python train.py --encoder_arch="squeezenet" --model="contrastive audio-text model" --dataset="single notes of musical instruments (NSynth)" --train_examples=184686 --gain_aug_db=6 --time_shift_ms=50 --n_mels=64 --hop_length=160 --input="log_mel" --spec_augment=false --win_length=400 --tokenizer="word" --vocab_size=106 --loss="sigmoid" --embed_dim=256 --encoder_norm="batchnorm" --encoder_activation="relu" --encoder_depths=[3, 6, 3] --encoder_kernel_size=3 --encoder_stem="single" --encoder_widths=[96, 160, 288] --text_encoder_causal=false --text_encoder_width=192 --text_encoder_layers=6 --text_encoder_norm="layernorm" --text_encoder_norm_position="pre" --text_encoder_activation="gelu" --text_encoder_mlp_ratio=3 --text_encoder_head_dim=48 --text_encoder_fused_qkv=true --text_encoder_bias="all" --text_encoder_qk_norm=true --text_encoder_parallel_block=false --text_encoder_inner_norm=false --text_encoder_drop_path=0.1 --text_encoder_positions="learned" --init="lecun_normal" --residual_init="scaled_by_depth" --optimizer="adamw" --lr=0.0017 --beta1=0.9 --beta2=0.98 --eps=1e-08 --gradient_centralization=true --ema_decay=0.999 --steps=2800 --batch_size=64 --epochs=1.0 --lr_schedule="step" --warmup_steps=50 --weight_decay=0.1
Rows from block 2 of the text encoder of a small contrastive audio-text model, named by matrix and row number. Rows with one number belong to one neuron. Each number is 128 + 24 x the weight over its row's rms, rounded and kept within 0 to 255. All counts start at 0. After the name is the row's rms in percent of the matrix's.
Before each neuron's rows are labels from the 100 texts, of 14976, where the neuron reaches its highest value: "fires on" is the input token at the peak. Only what is clearly more common there than usual is listed. The data: single notes of musical instruments (NSynth). In brackets: how many of the 100.
# fc1: MLP up (text_encoder.blocks.2.mlp.fc1.weight, 576x192), inputs 48-95
# fc2: MLP down (text_encoder.blocks.2.mlp.fc2.weight, 192x576, transposed), outputs 48-95

fires on: "25" (34); "50" (33); "velocity" (33)
fc1.385 112 [ 85 131 129 117 143  44 145 178 122  93 141 143 137 146 101 138 123 177 146 128 177  85  99 145 122 168 125 126 198 116 140 135 121 143 167 116 117 130 128 118 161 146 162 159 133 140  89 120]
fc2.385 096 [142 137 137 134 176 118 103 117 147 112  80 165 131 169 124 115  89 131 114 127 128 153  92 135 134 137 110 110 129  92 112 154 132 132  97 138 110 125 128 186 134 147 157 144 157 136  73 103]

fires on: "guitar" (67)
fc1.435 091 [123  96 137  91 108 118 150 130 110 109 120 103 109 115 116 137 160 128 136 130 135  98 189 147 157 153 116 163 130 151 117 124 120 126  92 149 175 114 143 118 123 160 104 117 121 166 145 132]
fc2.435 049 [162 151 122 160  94 118 142 125 118 151  90 114 159 123 144 150 128 129 109 136 172 159 160 131 125 155 120 125 172 164 146  83 125 161  83 113 127 165 136 105 144 104 112 151 111 152 119 123]

fires on: "50" (36); "velocity" (33); "25" (31)
fc1.527 103 [161 113 109 102 147  88 130 156  82 163 125 143 152 151  79 151 174 109 129 141 120 121 107 133 145 153 110 148 150 133 140 106 167 125 179  99 109 135 138 135 106 114 168 186 134 143 129 135]
fc2.527 098 [125 137 139 139 168 116 116 119 133 116  75 159 119 166 130 110  75 130 112 131 135 151  98 124 128 140 111 124 141 103 113 151 135 149  89 138 116 122 143 176 129 145 149 147 150 137  76  99]

fires on: "50" (31); "25" (31); "3" (26)
fc1.491 106 [156 184 134 134  85 120 152 134 124  66 128  99 139  93 121 115 137 111 171 125 149 143 126 107 106 149 107 121 132  93 117 143 115 134 117 123 148 126 103 151 125 115 111 154 130 131 119 184]
fc2.491 108 [134 145 158 144 120 156 136 120 114 183  97 108 132 114 172 172 111 129 153 101 144 185 163  80 126 116  99 129 142  95  93 118 108 144 106 138 102 124  80 120 110 111 145  86  98 101 128  77]

fires on: "d" (29); "acoustic" (27); "c" (18); "2" (13)
fc1.357 083 [134  98 138 119 147 145 129 133 145  93  96 104 171 113 104 100 120 125 142 148  96 153 135 136 139 131 131 113 117  93 127 115  91 139 168 118  95 125 190 123 119 118 128 116 122 118 123 108]
fc2.357 040 [130  87 146 136 116 100 141 145 104 189 146 162 167 128 106  84 102 112 122 150 148 167 125 137 125 148 158 154 163 131 127  85 117 133 124 114 106 121 130 133 114 102 122 141 118 125  76 115]

fires on: "bass" (31); "g" (16)
fc1.46 092 [154 116 131 140  86 119 122 103 115 120  92 126 119 124 143 137 142 131 132 169 130 153 115 113 136 162 140 135 140 133 106 151 196 130 112 117 138 116 113 103 139 114 105 191 115 122  81 143]
fc2.46 085 [161 121 123 132 151 141 104 124 166  99 162 122 142 121 133 124 144 150 132 144  84 123 115 133 134 128 121  95  67 102 140  99 126 115 149 114 112 154 112 148 150 123 135 123 182 128 154 168]

fires on: "25" (37); "50" (23); "velocity" (23); "75" (8)
fc1.517 086 [131 151 118 118 141 154 118 128 134 117 113 118 129 139 135  90 193 115 119 151  87 129  71  96 149 146  89 124 131  98 159 133 140 117 166 126 117 106 111 149 149 142 147 119 116 122 144 103]
fc2.517 063 [ 94 127 106 124  85 150 122 149 142 151 110 142 112 171 110 142 130 117 128 133 190 110 138 140 110 115 152 108 141 180 140 131 141 150 122 134 150  55 139 143 134 154 125 149 118 143 130  80]

fires on: "<end>" (23); "a3" (15); "guitar" (13)
fc1.214 115 [137 156 109 153  91 133 147 133  86 158 141  93  92 102 140 161 148 130 122 146 179 102 149 107 127 155 108 115 196  99  98 140 116 129 130 102 140 146 133 135 129 124 128 145 114 121 154 139]
fc2.214 117 [153 148 105 119 109 172 107 106 168  81 145  98 117 115 180 107 144 125 132 112  79 118 111 101 153 134 109  76  96 133 113 110 111 107 142 121 145 118  81 124 126 134 132 107 131  91 156 119]

fires on: "velocity" (61); "50" (11); "127" (11)
fc1.421 096 [111 106 154  90 124  98 116 144 111 144 121 148 123 152 133 158 158 135 141  95 144 119 108 168 152 144 156 176 150 129 112 130 144  92 135 105 107 157 132 135 162 109 116 147 110 158 111 121]
fc2.421 087 [156 125 162 188 151 124  96  62 136 132 110 137  99 111 162  99  74 113 116 123 106 167 122  92 128 128  98 132 124 108 115 152 134 155  86 170 119 143 106 136 111 100 118 130 154 117 111 113]

fires on: "c" (31); "#" (15); "acoustic" (14)
fc1.245 094 [138 131  93 104 107 132 168 149 134 112 157  98 139 159  91 122 189 105  95 149 104 132 105 150 128 174 127 121 137 155  97 167 141 117 158 128 125 119 165 101 134 130 136 109 120 119 109 150]
fc2.245 081 [109  99 146 127 125 115 121 141 116 112 116 181 149 159  66 127 147 118 100 139 181 141 138 149  95 101 165 166 163 139 152 122 132 130 111 126 139 112 174 133 113 136 134 147 126 135 122 108]

fires on: "electronic" (48); "synthetic" (41); "25" (7)
fc1.109 104 [139 111  95 112  90 119 155 127 136  87 113 103 136 121 106 136 116 119 138  92 125 133 112 144 159 149 129 110 125 148 152 128 123 143  97 164 172 182 113  87 157 160  95 174 162 101  86 150]
fc2.109 096 [107 126 119 129 140 139 103 145 160 106 167 148 137 103 115 110 166 132 119 110 135 106 141 132 101  73 125 133 104 120 171 123 138 101 149 131 200 104 143 121 128 150 141 111 169 131 164 178]

fires on: "guitar" (47); "acoustic" (22); "e3" (8)
fc1.242 099 [121 126 112 124 117 110 169 141 111 137 133 104 160  93 148 131 103 152 113 151 151 130 148 123 134 153 141 146 157 154 115 105 125 152 140 121 139 169 123  82 154 112 124 179 105 144 117 124]
fc2.242 073 [ 94 142 139 118 127 125 115 126 167 115 153 148 159 131 109  83 176 130 111  95 108 108 153 150  93  87 141 147  98 144 168 105 149 100 140 139 160  89 155  94 143 172 129  98 156 128 179 137]

fires on: "50" (30); "25" (18); "acoustic" (13)
fc1.342 105 [ 90  94 134 116 112 106 126 159  80 124 121 132 134 115 103 154 112 129 117 154 171 156 109 132 119 164 108 125 145 144 140 129 100 121 151 131 137 112 147 138 144 123 137 135 106 144 109 175]
fc2.342 088 [139 135 141 152  95 151 151 111 120 139 165 104 145 135 170 128 138 107 125 122 125 152 154 102 130 124 170 141 135 131  78  83 119 129 132 114  88 135 136  69  98 126 129  85  70  83 163 116]

fires on: "acoustic" (79)
fc1.382 071 [132 138 152 148 113  94 122 175 138  93 148 153 136 127 149 121  87 139 151 129 126 118  87 158 158 134 107 122 114 129 113 104 100 154 155 157 122 111  66 121 139 135 141 157 130  81 137 104]
fc2.382 045 [119 106 108 130 108 150 137 131 116 182 112 157 138 154 108 146 147 137 149 144 195 147 137 154 126 118 143 165 149 150 144  89 152 161 103 121  96  47 145  78 127 126 109 141 128 161 119 123]

fires on: "#" (20); "25" (14); "electronic" (9); "50" (8)
fc1.33 116 [105 118 131 107 150 159 161 144 111 132 161 157 148 144  93 117 121 120 124 141 132  82 109 149 139 147 185 157  93 145 156 116 161 131 164 129 124 122 179  83 145 175 133 135  82 131 134 114]
fc2.33 106 [125 143 137 126 148 162 129 113 150 170  97 137 127 153 140 118 110  99 164  89  76 173 101 116 124 114 110 109  75 110 108 132 100 152 102 168 119 109  98 147 102 113 156 100 124  75 115  94]

fires on: "," (83); "25" (12)
fc1.45 117 [102  93  99 123 113  88 143 142 127 136 111 126 124 151  88 161 153 143  96  97 140  91 148 170 156 122 150 173 145 148 160  97 141  99 125 115 148 117 152 100 116 155 119 139 123 134 146 121]
fc2.45 100 [123 151 111 102 176 130  87 148 122 146 105 133 133 108 145 110 121 129 167 108  90 163 100 131 136 117  74 115 117  86 141 118  83 131 112 140 131 111 111 155 129 103 149 111 152 112 114 137]

fires on: "c" (48); "acoustic" (27); "#" (14)
fc1.216 093 [123 122 127 171 108 172 135 128 149 124 138 125 116 146 102  92 147 145 110 178 106 112 133 143 163 138  87 126 124 159 134 121 102 109 156  94 138 167 207 132 162 103  83 154  79 121 117  98]
fc2.216 052 [105  93 128 109 126 123 129 159 127  90 129 152 134 157  89 118 140 115  93 141 158 105 110 161 121 102 154 114 130 165 135 134 156 130 146 134 151  93 158 124 129 148 137 150 127 117 120 134]

fires on: "velocity" (33); "50" (32); "25" (26)
fc1.88 098 [172 104  95 139 113 114 153 151  89 155 122  96 148 158  98 142 111 127 149 152 146 145  96 110 150 159  99 120 190 143 147 121 102 132 148  71 135 150 101 117 131 136  97 172 143 103 104 155]
fc2.88 081 [ 84 116 129 114  74 144 152 122 145 127 142 142 142 154 136 127 127 121 103 129 144 118 143 135 112 115 191 156 132 192 105  89 128 122 131 146 123  57 155  80 108 172  98 124  84 107 150  77]

fires on: "," (53); "e5" (7)
fc1.151 102 [157  92 112  87 127  98 132 149  99 190 135 138 118 123  87 107 152 169 162 112 115  99 112 131 160 105 120 150 156 123 150 112 147 113 178 129 108 132 140 152 149 126 138 123 158 120 185 107]
fc2.151 083 [151 127 113 121 158 137 114 114 148  91  69 162 109 164 131 130 105 119 124 134 154 128 100 123 135 136 103 101 138  97 127 139 133 134  89 139 161 147 112 190 128 143 165 158 159 136 102 114]

fires on: "vocal" (44); "acoustic" (40)
fc1.112 109 [131 124 125 106  95  85 183 149  98 119 131 143 140 107 133 139 164 118 122 115 149 121 117 152 124 143 138 162 142 125 125 161 111 107 152  94 125 147 158 106 150 111 126 132  57 176 156  95]
fc2.112 097 [122 131 120 123 120 133 158 145 128 134 147 116 161 148 101 120 179  75 124 123  96 121 125 118 105 154 161 141 121 145  93 157 124 137 160 114  84 146 142 114 100 108 127 130  90  90 128 126]

fires on: "acoustic" (84)
fc1.232 072 [105  96 106 164 153  82 155 121 145  92 156 137 173 124 100 133 149 145 102 118 161 138 110 179 158 140 117  99 105 162 125 155 133  92 154 151 142 113  74 127 169 121 122 130  95 183 125  99]
fc2.232 040 [152 134 119 117  99 117 123 121 116 203 100 130 159 135 120 128 156 129 123 141 181 145 119 165 144 107 136 129 172 177 104  61 134 154 109 180 116  92 128 118 138 138  92 133 134 155 106 114]

fires on: "c" (48); "50" (21); "25" (18); "acoustic" (7)
fc1.352 095 [ 99 115 112 121  98 116 163 134  98 131  99 135 131 146 124 124 155 154 104 155 130 104 112 111 167 132 130 129 122 110 136 115 125 155 128 109 128 178 135  89 111 107 107 168  89 152 113 157]
fc2.352 060 [ 94 126 115  89 112 114 115 160 135 109 136 171 140 125  96 115 177 137 122 117 152  97 139 167 108  96 141 143 143 154 162 130 161 104 146 121 187  86 155 112 131 171 135 118 132 138 164 127]

fires on: "50" (42); "25" (32); "75" (9)
fc1.269 098 [129 107 151 125 123  63 125 109 102 134 167 193 153 166  76 141 147 145 102 116 156  99 104 194 140 129 141 139 110 109 118 115 143 117 148 138 114 122 147 117 136  99 132 162 129 133 126 131]
fc2.269 083 [156 140 166 181 160 118 106  77 132 124 110 128  95 105 172  92  69 125 129 133  94 181 120  92 128 139  96 131 132  99 108 155 137 167  93 152 105 141 121 134 113  89 120 120 143 121 108 103]

fires on: "guitar" (79)
fc1.223 097 [128 162 136 156 142 128  90 112 146  84 136 164 116 157  94 167 118 143 122 124 163 104 155 142 114 103 134 131 144 125 128 131 135 124 156 126 145 135  99 142 152 137 108 129 105 199 118 136]
fc2.223 094 [162 111 138 161  92 141 135  93 136 139 148 106 123 151 124 121 144  89 124 141 157 157 124  92 135 151 145 111 145 144 101 163 142 152 123 132 101 135 126 131  87 107 121 153 113 109 135 129]

fires on: "bass" (28); "keyboard" (12)
fc1.10 116 [121 108 148 122 120 103 160 111 137 137 142 161 138 201 104 161 130 148 106 135 140  96 150 194 166 156 152 120 107 144 133 110 152 114 112 133 108 112 133 122 120 124 122 170 118 138  88 120]
fc2.10 099 [149 129 131 132 141 151 121 104 171 142 132  97 127 133 151 153 130 124 161 118  70 112 128 118 137 130 120  87  57 101  93 131 125 136 138 137 105 153  72 147 117 104 140 103 145 105 146 108]

fires on: "c" (98)
fc1.36 101 [ 59  96 110  80 110 123 151 161 145 115 134 151 175 135  87 155 166 128 133 129 155 108 150 148 113 127 178 167 131 128 148 125 167 127 126 117 120  79 154  95 173 167 111 122  97 119 162 126]
fc2.36 082 [136 129 114 143 136 157 124 100 118 136 115 105  96  89 165 112  84 130 125 123 100 173 101 103 153 115  87 126 130 105 131 106 106 120  70 164 143 160 111 124 113  98 132 141 156 100 125 144]

fires on: "#" (13); "keyboard" (8)
fc1.504 107 [130  99  91 113 115 113 155 104 117 105  92 139 162 147 144 108 134 102 125 136 143 138 112 131 155 147 154 120 141 133 125 132 110  87 113 141 130 184 143 125 122 130 118 153  83 151 125 149]
fc2.504 102 [ 88 130 108 132 147 142  98 134 142  78 139 154 131 108 103 110 141 125 114 110 141  99 123 131  97  76 114 130 116 130 195 114 114 115 123 173 197 115 133 150 130 128 129 127 173 118 129 186]

fires on: "#" (54); "acoustic" (42)
fc1.535 107 [121 163  92 103 130 129 181 143 127 145 119 127 105 109 133 120 166 136 113 106 158 144 148 143 119 165 119 163 181 142 121 134 145 108 191 136 169 138 160  90 159 105 121 141  79 134 153 131]
fc2.535 095 [137 139 122 124 119 128 157 141 120 127 126 123 157 158 105 123 180  85 133 118  97 144 127 110 118 163 149 144 126 145  88 153 120 138 149 112  85 143 142 123  99 101 123 129  93 104 122 118]

fires on: "velocity" (62); "acoustic" (16)
fc1.353 090 [151 116  74 136  98 129 161 111 117  88 120 105 107 124 134 124 151 123 124 131 127 122 120 137 170 156 130 109 125 144 124 120 140 129  81 118 133 169 129  81  93 127 132 163  69 126 104 125]
fc2.353 068 [104 106 117  91 122 106 103 153 142 108 127 180 141 145  73 114 179 125 117 130 141 101 116 154 115 112 138 136 133 170 157 110 145 111 151 143 157  84 147 129 126 150 122 149 169 124 124 136]

fires on: "c" (80); "acoustic" (7)
fc1.27 097 [ 79 146 121 110  90 118 151 145 122 101 109 169 145  86  97 122 153 149 144 137 110 156 143 132 112 127 137 131 131 192 112 122 107 120 134 123 128 156 155  71 126 113 126 111 133 123 130 134]
fc2.27 062 [ 75  90 119 115 112 139 169 149  92 149 135 175 146 158  69 124 136  94  94 123 169 128 149 145 115 103 175 172 133 157 121 128 119 121 127 143 142 114 174 114  96 129 132 151 101 101 122 133]

fires on: "," (50); "bass" (18); "127" (13)
fc1.439 102 [148  88 141 115 110 118 150 114 120 122 153 176 145 143 127 101 149 133 107 137 111  88 142 141 122 128 147 130 128 164  87 117 177 117 160 119 126 100 119 117 154 133 115 146 121 136 161  95]
fc2.439 090 [140 147 146 127 138 115 137 133 134 136 116 109 131 131 149 191 140 155 179 125 106 133 148 122 131 138 123  98 111  88  97 122 123 147 144 113 103 153 110 139 131 122 153  86 126 121 132  92]

fires on: "50" (35); "velocity" (33); "25" (32)
fc1.465 117 [115  92 137 126 140  95 142 168 112 160 139 146 148 155  97 103 108 143 137 127 173 131 124 152 116 140 151 128 183 142 153 109 115 149 147 130 117 122 150 161 149 154 105 180 118 149 110 112]
fc2.465 113 [150 120 156 178 147 135 107  75 149 136  96 143 105 132 155 103  71 110 127 122  94 157 120 104 124 140 117 115 115 121 104 161 137 166  91 171 104 133 111 148 106 112 122 125 151 114  94  84]

fires on: "<end>" (47); "velocity" (38)
fc1.137 120 [149 138  84 135  66 102 139 131  91 142 114  89 119 130 131 176 132 114 138 141 173 108 137  98 165 155 142 111 151 102  91 190 106  99 140 113  97 137 148 148 127  97 132 122  88 141 134 154]
fc2.137 134 [100 169 129 159 127 151 126 109 129 145 115 105 137 107 180 140 101 132 126  85 108 146 143  86 129 123 117 120 122 120 103  72  74 130  75 160 114 130  90 120 117 117 125 100 105  96 115 114]

fires on: "guitar" (91)
fc1.118 099 [118 122 117  97 135  89 127 138 132 108 102 119 148 164 113 140 147 152 140 102 192  93 168 143 149  88 144 106 193 129 139  88 141 104 148 144 109 129 125 128 157 146 157  96 114 174 140 169]
fc2.118 097 [151 111 159 173 103 142 135  65 135 138 143 118 113 134 137 126 121  98 116 115 148 135 154  80 128 120 131 129 136 128 109 147 155 123 125 153 124 166 119 123 108 115 131 125 113 119 134 130]

fires on: "guitar" (51); "a" (30); "acoustic" (15)
fc1.54 111 [142 105 137 108  72 141 122 105 126 132 127 103 130 111 129 162 112 124 126 151 131 115 132 123 145 161  90 147 137 140  80 102 101 120 100 118 168 157 111 138 144 139  86 134  97 133 137 106]
fc2.54 082 [127 119  92 114 126 173 103 112 155  84 133 127 118 101 135  94 117 136 116 136  93 109  95 129 149 133 118  95  70 139 170 119 122 112 147 172 160 121  70 159 142 132  94 146 199 128 118 158]

fires on: "50" (32); "keyboard" (12); "25" (10); "acoustic" (7)
fc1.308 095 [151 129  89 108  72 113 177 150 120 117 109 132 123 161 121 118 187 117 159 168 127 104 118 113 138 155 149 102 172 151  81 155 152 145 149 102 104 119 127 135  90 132 132 144  78 138 161 119]
fc2.308 073 [ 98 124 121 132 102 132 103 117 138 101 134 124 130 108 162 105 100 127  98 114 122 120 117 128 117 121 151 140 127 195 139  95  99 127 104 158 151  72 135 100 121 141 101 125 111 104 121 124]

fires on: "velocity" (54); "50" (14); "electronic" (14); "25" (12)
fc1.7 079 [106 123 132  62 141  82 108 140 110  95 126 128 177 115 123  87 169 138 125 126 117  93 112 139 126 104 103 109 156 141 100 132 106 129 107 110 116 121  61 168 156  89 102 134 149 162  98 130]
fc2.7 047 [123 102  94  96  82 138 131 135 116 163  97 166 144 147  80 123 149 140 128 153 163 143 146 167 140 135 166 138 160 175 133  66 160 122 123 141 134  76 127 102 163 141  90 165 123 149 154  89]

fires on: "electronic" (48); "synthetic" (12); "25" (11)
fc1.338 105 [141 124 114 120 127 116 190 116 109 105  81 126 136 120 101 122 150 123  90 125 139 170 112 119 177 141 142 119 121 186  99 137 132 128 113 151 113 183 130  97  92 122  66 168 122 134 100 134]
fc2.338 115 [117 110 126 127 151 129 105 123 157  78 168 140 140 109 115 105 157 141 120 121 112 109 131 137 106  74 124 129 107 119 181 101 136  96 156 139 172 124 134 129 137 138 145 117 176 134 167 185]

fires on: "c" (100)
fc1.359 092 [121 144  99 126 131 144 179 155 118 160  74 146 152 137 107 146 142 135  79 134 112 106 119 133 150 144 122 146 135 136 143 144 125 135 119 125 150 126 109 107 120 119  98 168 128 142 109 135]
fc2.359 063 [116 126 105 103 122 123 100 165 142 127 141 155 140 124  86 116 181 134 130 118 151  88 137 142 107  81 147 129 125 139 165 120 156  95 165 117 194  72 150 126 143 167 133 129 154 149 160 158]

fires on: "acoustic" (57); "#" (17)
fc1.71 093 [ 84  99  78  81 126 141 172 106 125 142 152 142 123 128 127 104 145 103 120 125 109 129 116 144 124 140 137 157 114 117 130 151 149  86 193 127 141 128 131 108 140 189 118 111  84 140 139 163]
fc2.71 074 [122 122 143 126 110 107 152 146  88 163 109 148 148 157  78 131 144 115  99 142 187 148 139 138 109 130 152 152 187 140 124 126 133 143 124 116 122 121 165 126 127 121 118 162 113 149 123 109]

fires on: "<end>" (30); "acoustic" (18); "c7" (12)
fc1.116 097 [119 147 127 142  85 107 148 127 106 136 158 160 159 134 129 108 104 144  80 115 142 117 188 163 121 135  98 141 121 152 140 115 125 114 149 106 116 126 166  73 149 168 117 125  78 134 176 123]
fc2.116 097 [128 166 129 167 126 131 119 128 113 146 103  94  85 139 183 142  95 121 168 108 144 155 103  78 128 107 101 113 151 105 112 136  97 181  72 144 157 113 132 135  82 105 153 102 118 112 100 122]

fires on: "#" (54); "vocal" (34)
fc1.405 093 [128 118 135  68 119 116 206 148  96 122 133 152 136 123 117 160 194 157 143 148 124 125 136 115 117 157 153 165 156 123 151 153 118  87 152  88 108 154 161  93 103 114 122 100  85 162 157 163]
fc2.405 071 [119 120 119 125  96 105 162 123 106 146 157 121 160 167  93 132 184  84 112 139 139 119 141 136 122 148 166 147 149 165  89 131 132 121 156 116 105 139 164 103 111 116 115 151  88 110 128 121]

fires on: "25" (39); "50" (26); "acoustic" (15); "synthetic" (11)
fc1.347 103 [130 114 100  63 114 121 142 106 137 127 132 133 135 144 126 101 168 162 131 142 129 112 129 129 129 158  98 125 139 155  78 124 174 137 168  90 108 122 138  90 131 138  88 136 117 123 128 122]
fc2.347 070 [121 118 122 136 129 152 111 160 133 130  88 133 106 150 104  85 128 108 136 142 127 145  85 109 100 124 115 102 114 141 134 178 120 184 120 131 141  56 145 166 110 102 121 151 137 126 116 108]

fires on: "<end>" (65); "guitar" (22)
fc1.96 103 [103 117 142  93 151 104 150 143 128 109 135 150 143 130  63 166 140 154 159 133 199 107 106 167 140 129  83 125 174 124 148 129 106 123 126 161 138 165 117 168 186  88 135 151 132 159 118  95]
fc2.96 099 [156 108 122 172 128 166 121  68 150 119 134 120 102 102 139 105 102  95 102 124 117 114 122  86 142 127 110 112 102 122 121 147 136 118 115 168 157 165  94 137 122 115 121 148 163 108 125 143]

fires on: "," (47); "acoustic" (34)
fc1.367 108 [ 81 120  93 141 103 131 137 134 118  79 121 129 110 100 110 106 135 148 120 101  91 119 131 113 117 142 141 140 121 146 119 182 135 112 156 130 123 143 134  96 163 157 120 150 110 127 212 148]
fc2.367 096 [ 91  80 145 118 126 134 146 153 105 144 129 157 151 171  63 106 140 101 105 134 169 147 125 138  94 105 173 155 132 143 136 139 128 139 133 129 112 103 173 130  86 131 146 147 107 101 103 112]

fires on: "," (64); "bass" (14); "keyboard" (10); "guitar" (8)
fc1.192 106 [ 82 113 130  92 113  97 131 161 128 116 119 165 168 130  78 131 137 175 130 121 142 127 158 166 146 125 142 127 147 146 148  77 156  91 141 159 125 127 148 136 166 147  99 105 113 154 165 158]
fc2.192 096 [159 132 110 167 144 152 104  68 157  94 111 135 107  91 151  91 113 112 103 119  87 129 119  88 139 121  94 113 104 127 132 126 119 115  95 174 158 168  89 137 134 115 110 137 170 109 112 145]

fires on: "25" (28); "acoustic" (23); "50" (20); "synthetic" (11)
fc1.72 101 [102  89 101 126 151  93 166 112  96 147 157 132 132 123 116 124 130 136 131 166  93  86 119 147 164 139 119 167 163 132 112 123 119  85 120 119 145 143 100 115 141  90 108 122 110 153 124 126]
fc2.72 067 [ 99 144 148 128 147  94 114 188 105 165 103 162 143 157  68 129 148 117 127 107 172 130 145 141 100 100 143 150 170 136 162 143 131 147 114 129 147  85 168 145 130 127 138 129 116 149 121 101]

fires on: "<end>" (72)
fc1.425 122 [ 98 117 169 113 140  88 134 134 148 128 163 153 135 158 159 135 124 149  83 124 156  93 178 133 137 112 147 162 107 157 135  89 128  97 128 132 154 125 141  84 144 158 114 136  73 123 132 150]
fc2.425 116 [122 153 111 157 127 145 110 121 114 149  93 101  76 131 171 124  75 122 157 112 129 154  99  88 124 108  92 113 124 106 117 134  96 178  65 167 161 114 127 135  99 112 152 115 128 104 101 118]

fires on: "bass" (41); "velocity" (38)
fc1.189 111 [163 150 113 127 132  92 150 131 102 129 143 107 116 132 114 145 124 125 147 130 141 134 104 108 164 211 104 133 137 119 123 146 171 121 178 106 124 159 115 147 131 128 117 137 149 136 152 130]
fc2.189 120 [ 61 131 104 130 115 154 122 131 134 119 136 107 109 131 161 129 101 134 125 107 130 100 125 116 122 110 135 109 125 142 130  86  94 137  95 144 149  95 115 121 122 143 123 128 103 112 104 120]

fires on: "electronic" (37); "bass" (24)
fc1.68 108 [149  87 140 116 150 103 158 138 124 130 116 128 161 143 114 145 151 129 119 166 116 163 107 113 149 157 149 172 126  84 112 142 207 160 158 115 125 156 129 133 158 121 142 123 151 159 162 102]
fc2.68 114 [133 149 120 139 104 141 126 141 114 152  75 116  77 143 141 139  76 130 155 148 175 140 126 106 125 131 103  98 151 134 117 154 128 189 100 122 162  97 136 159 116 128 141 150 113 144 100  75]

fires on: "c" (62)
fc1.483 104 [ 87 116 120  83 149 108 150 142 110  85 142 139 198 110  45 150 128 113 133 117 145 111 135 139  92 129 150 126 127 155 141 118 101 129 170 121  94 128 148  90 157 119 138 157 145 125 137 156]
fc2.483 093 [163 138 128 168 160 131 118  70 148 112 116 125 122  89 156  94 103 108  87 114  77 158 121  93 136 127 104 133 109 121 114 133 108 115  94 176 123 183 100 128 125 117 103 127 152 109 115 149]

fires on: "electronic" (48); "synthetic" (35)
fc1.317 100 [159 143 122 164  85 124 158 119 122 108  93 121 119 118  95 140 123 115  93 152 146 136 134 111 128 149 144 154 128 157 120 127 115 115 122  95 129 164 118  94 134 131  74 165  81 132 130 134]
fc2.317 113 [111 119 121 116 148 127 101 136 154  75 150 165 143 112 102  98 163 144 107 120 123 103 135 147 107  81 134 137 109 131 185 106 142  90 147 139 196 113 143 120 140 153 133 118 168 135 162 178]

fires on: "50" (35); "velocity" (33); "25" (32)
fc1.389 103 [ 97  90  88  92 140  91 124 173 118 116 121 137 160 150  55 144 119 145 130 138 152  81  84 155 155 125 146 130 114 152 131 125 105 124 138 146 122 145 122 137 147 132 135 153 119 120 147 139]
fc2.389 105 [127 139 143 158 168 120 125 107 138 120  72 166 116 155 134 118  65 126 124 123 118 160 110 118 121 142 114 124 132 108 114 157 121 161  83 150 109 115 135 166 120 126 146 130 150 130  81  84]

fires on: "25" (35); "velocity" (33); "50" (32)
fc1.464 096 [102  78 129 126 126 124 111 168 117 154 119 137 171 114 110 166 106 160 151 119 140  85 114 131  95 153 128 116 130 113 119 111 151 125 140  92  96 169 138 110 135  92 153 124 110 127 112 143]
fc2.464 068 [135 126 126 132 160 112 124 107 140 120 101 158 109 153 155  90  72 137  90 145 144 140  93 130 136 146 110 123 146 132 107 144 139 137  91 133 137 137 152 160 131 151 146 166 139 140  96 119]

fires on: "25" (38); "50" (32); "75" (24)
fc1.208 099 [ 95 122  83 104  93  86 189 134  86 154 152 109 130 158 122 136 174 139  99 167 119 124 114 105 137 182 135 146 146 150 131 111  97 138 144  91 130 149 157 133 148 137 114 173 108 160 118 112]
fc2.208 070 [109 127 121 126 123 133  81 140 145 102 105 131 122 121 128  86 103 129 114 101 122 129 104 126 123 113 122 113 132 178 149 124 104 151  96 152 158  72 119 148 135 126 114 138 146 125 103 128]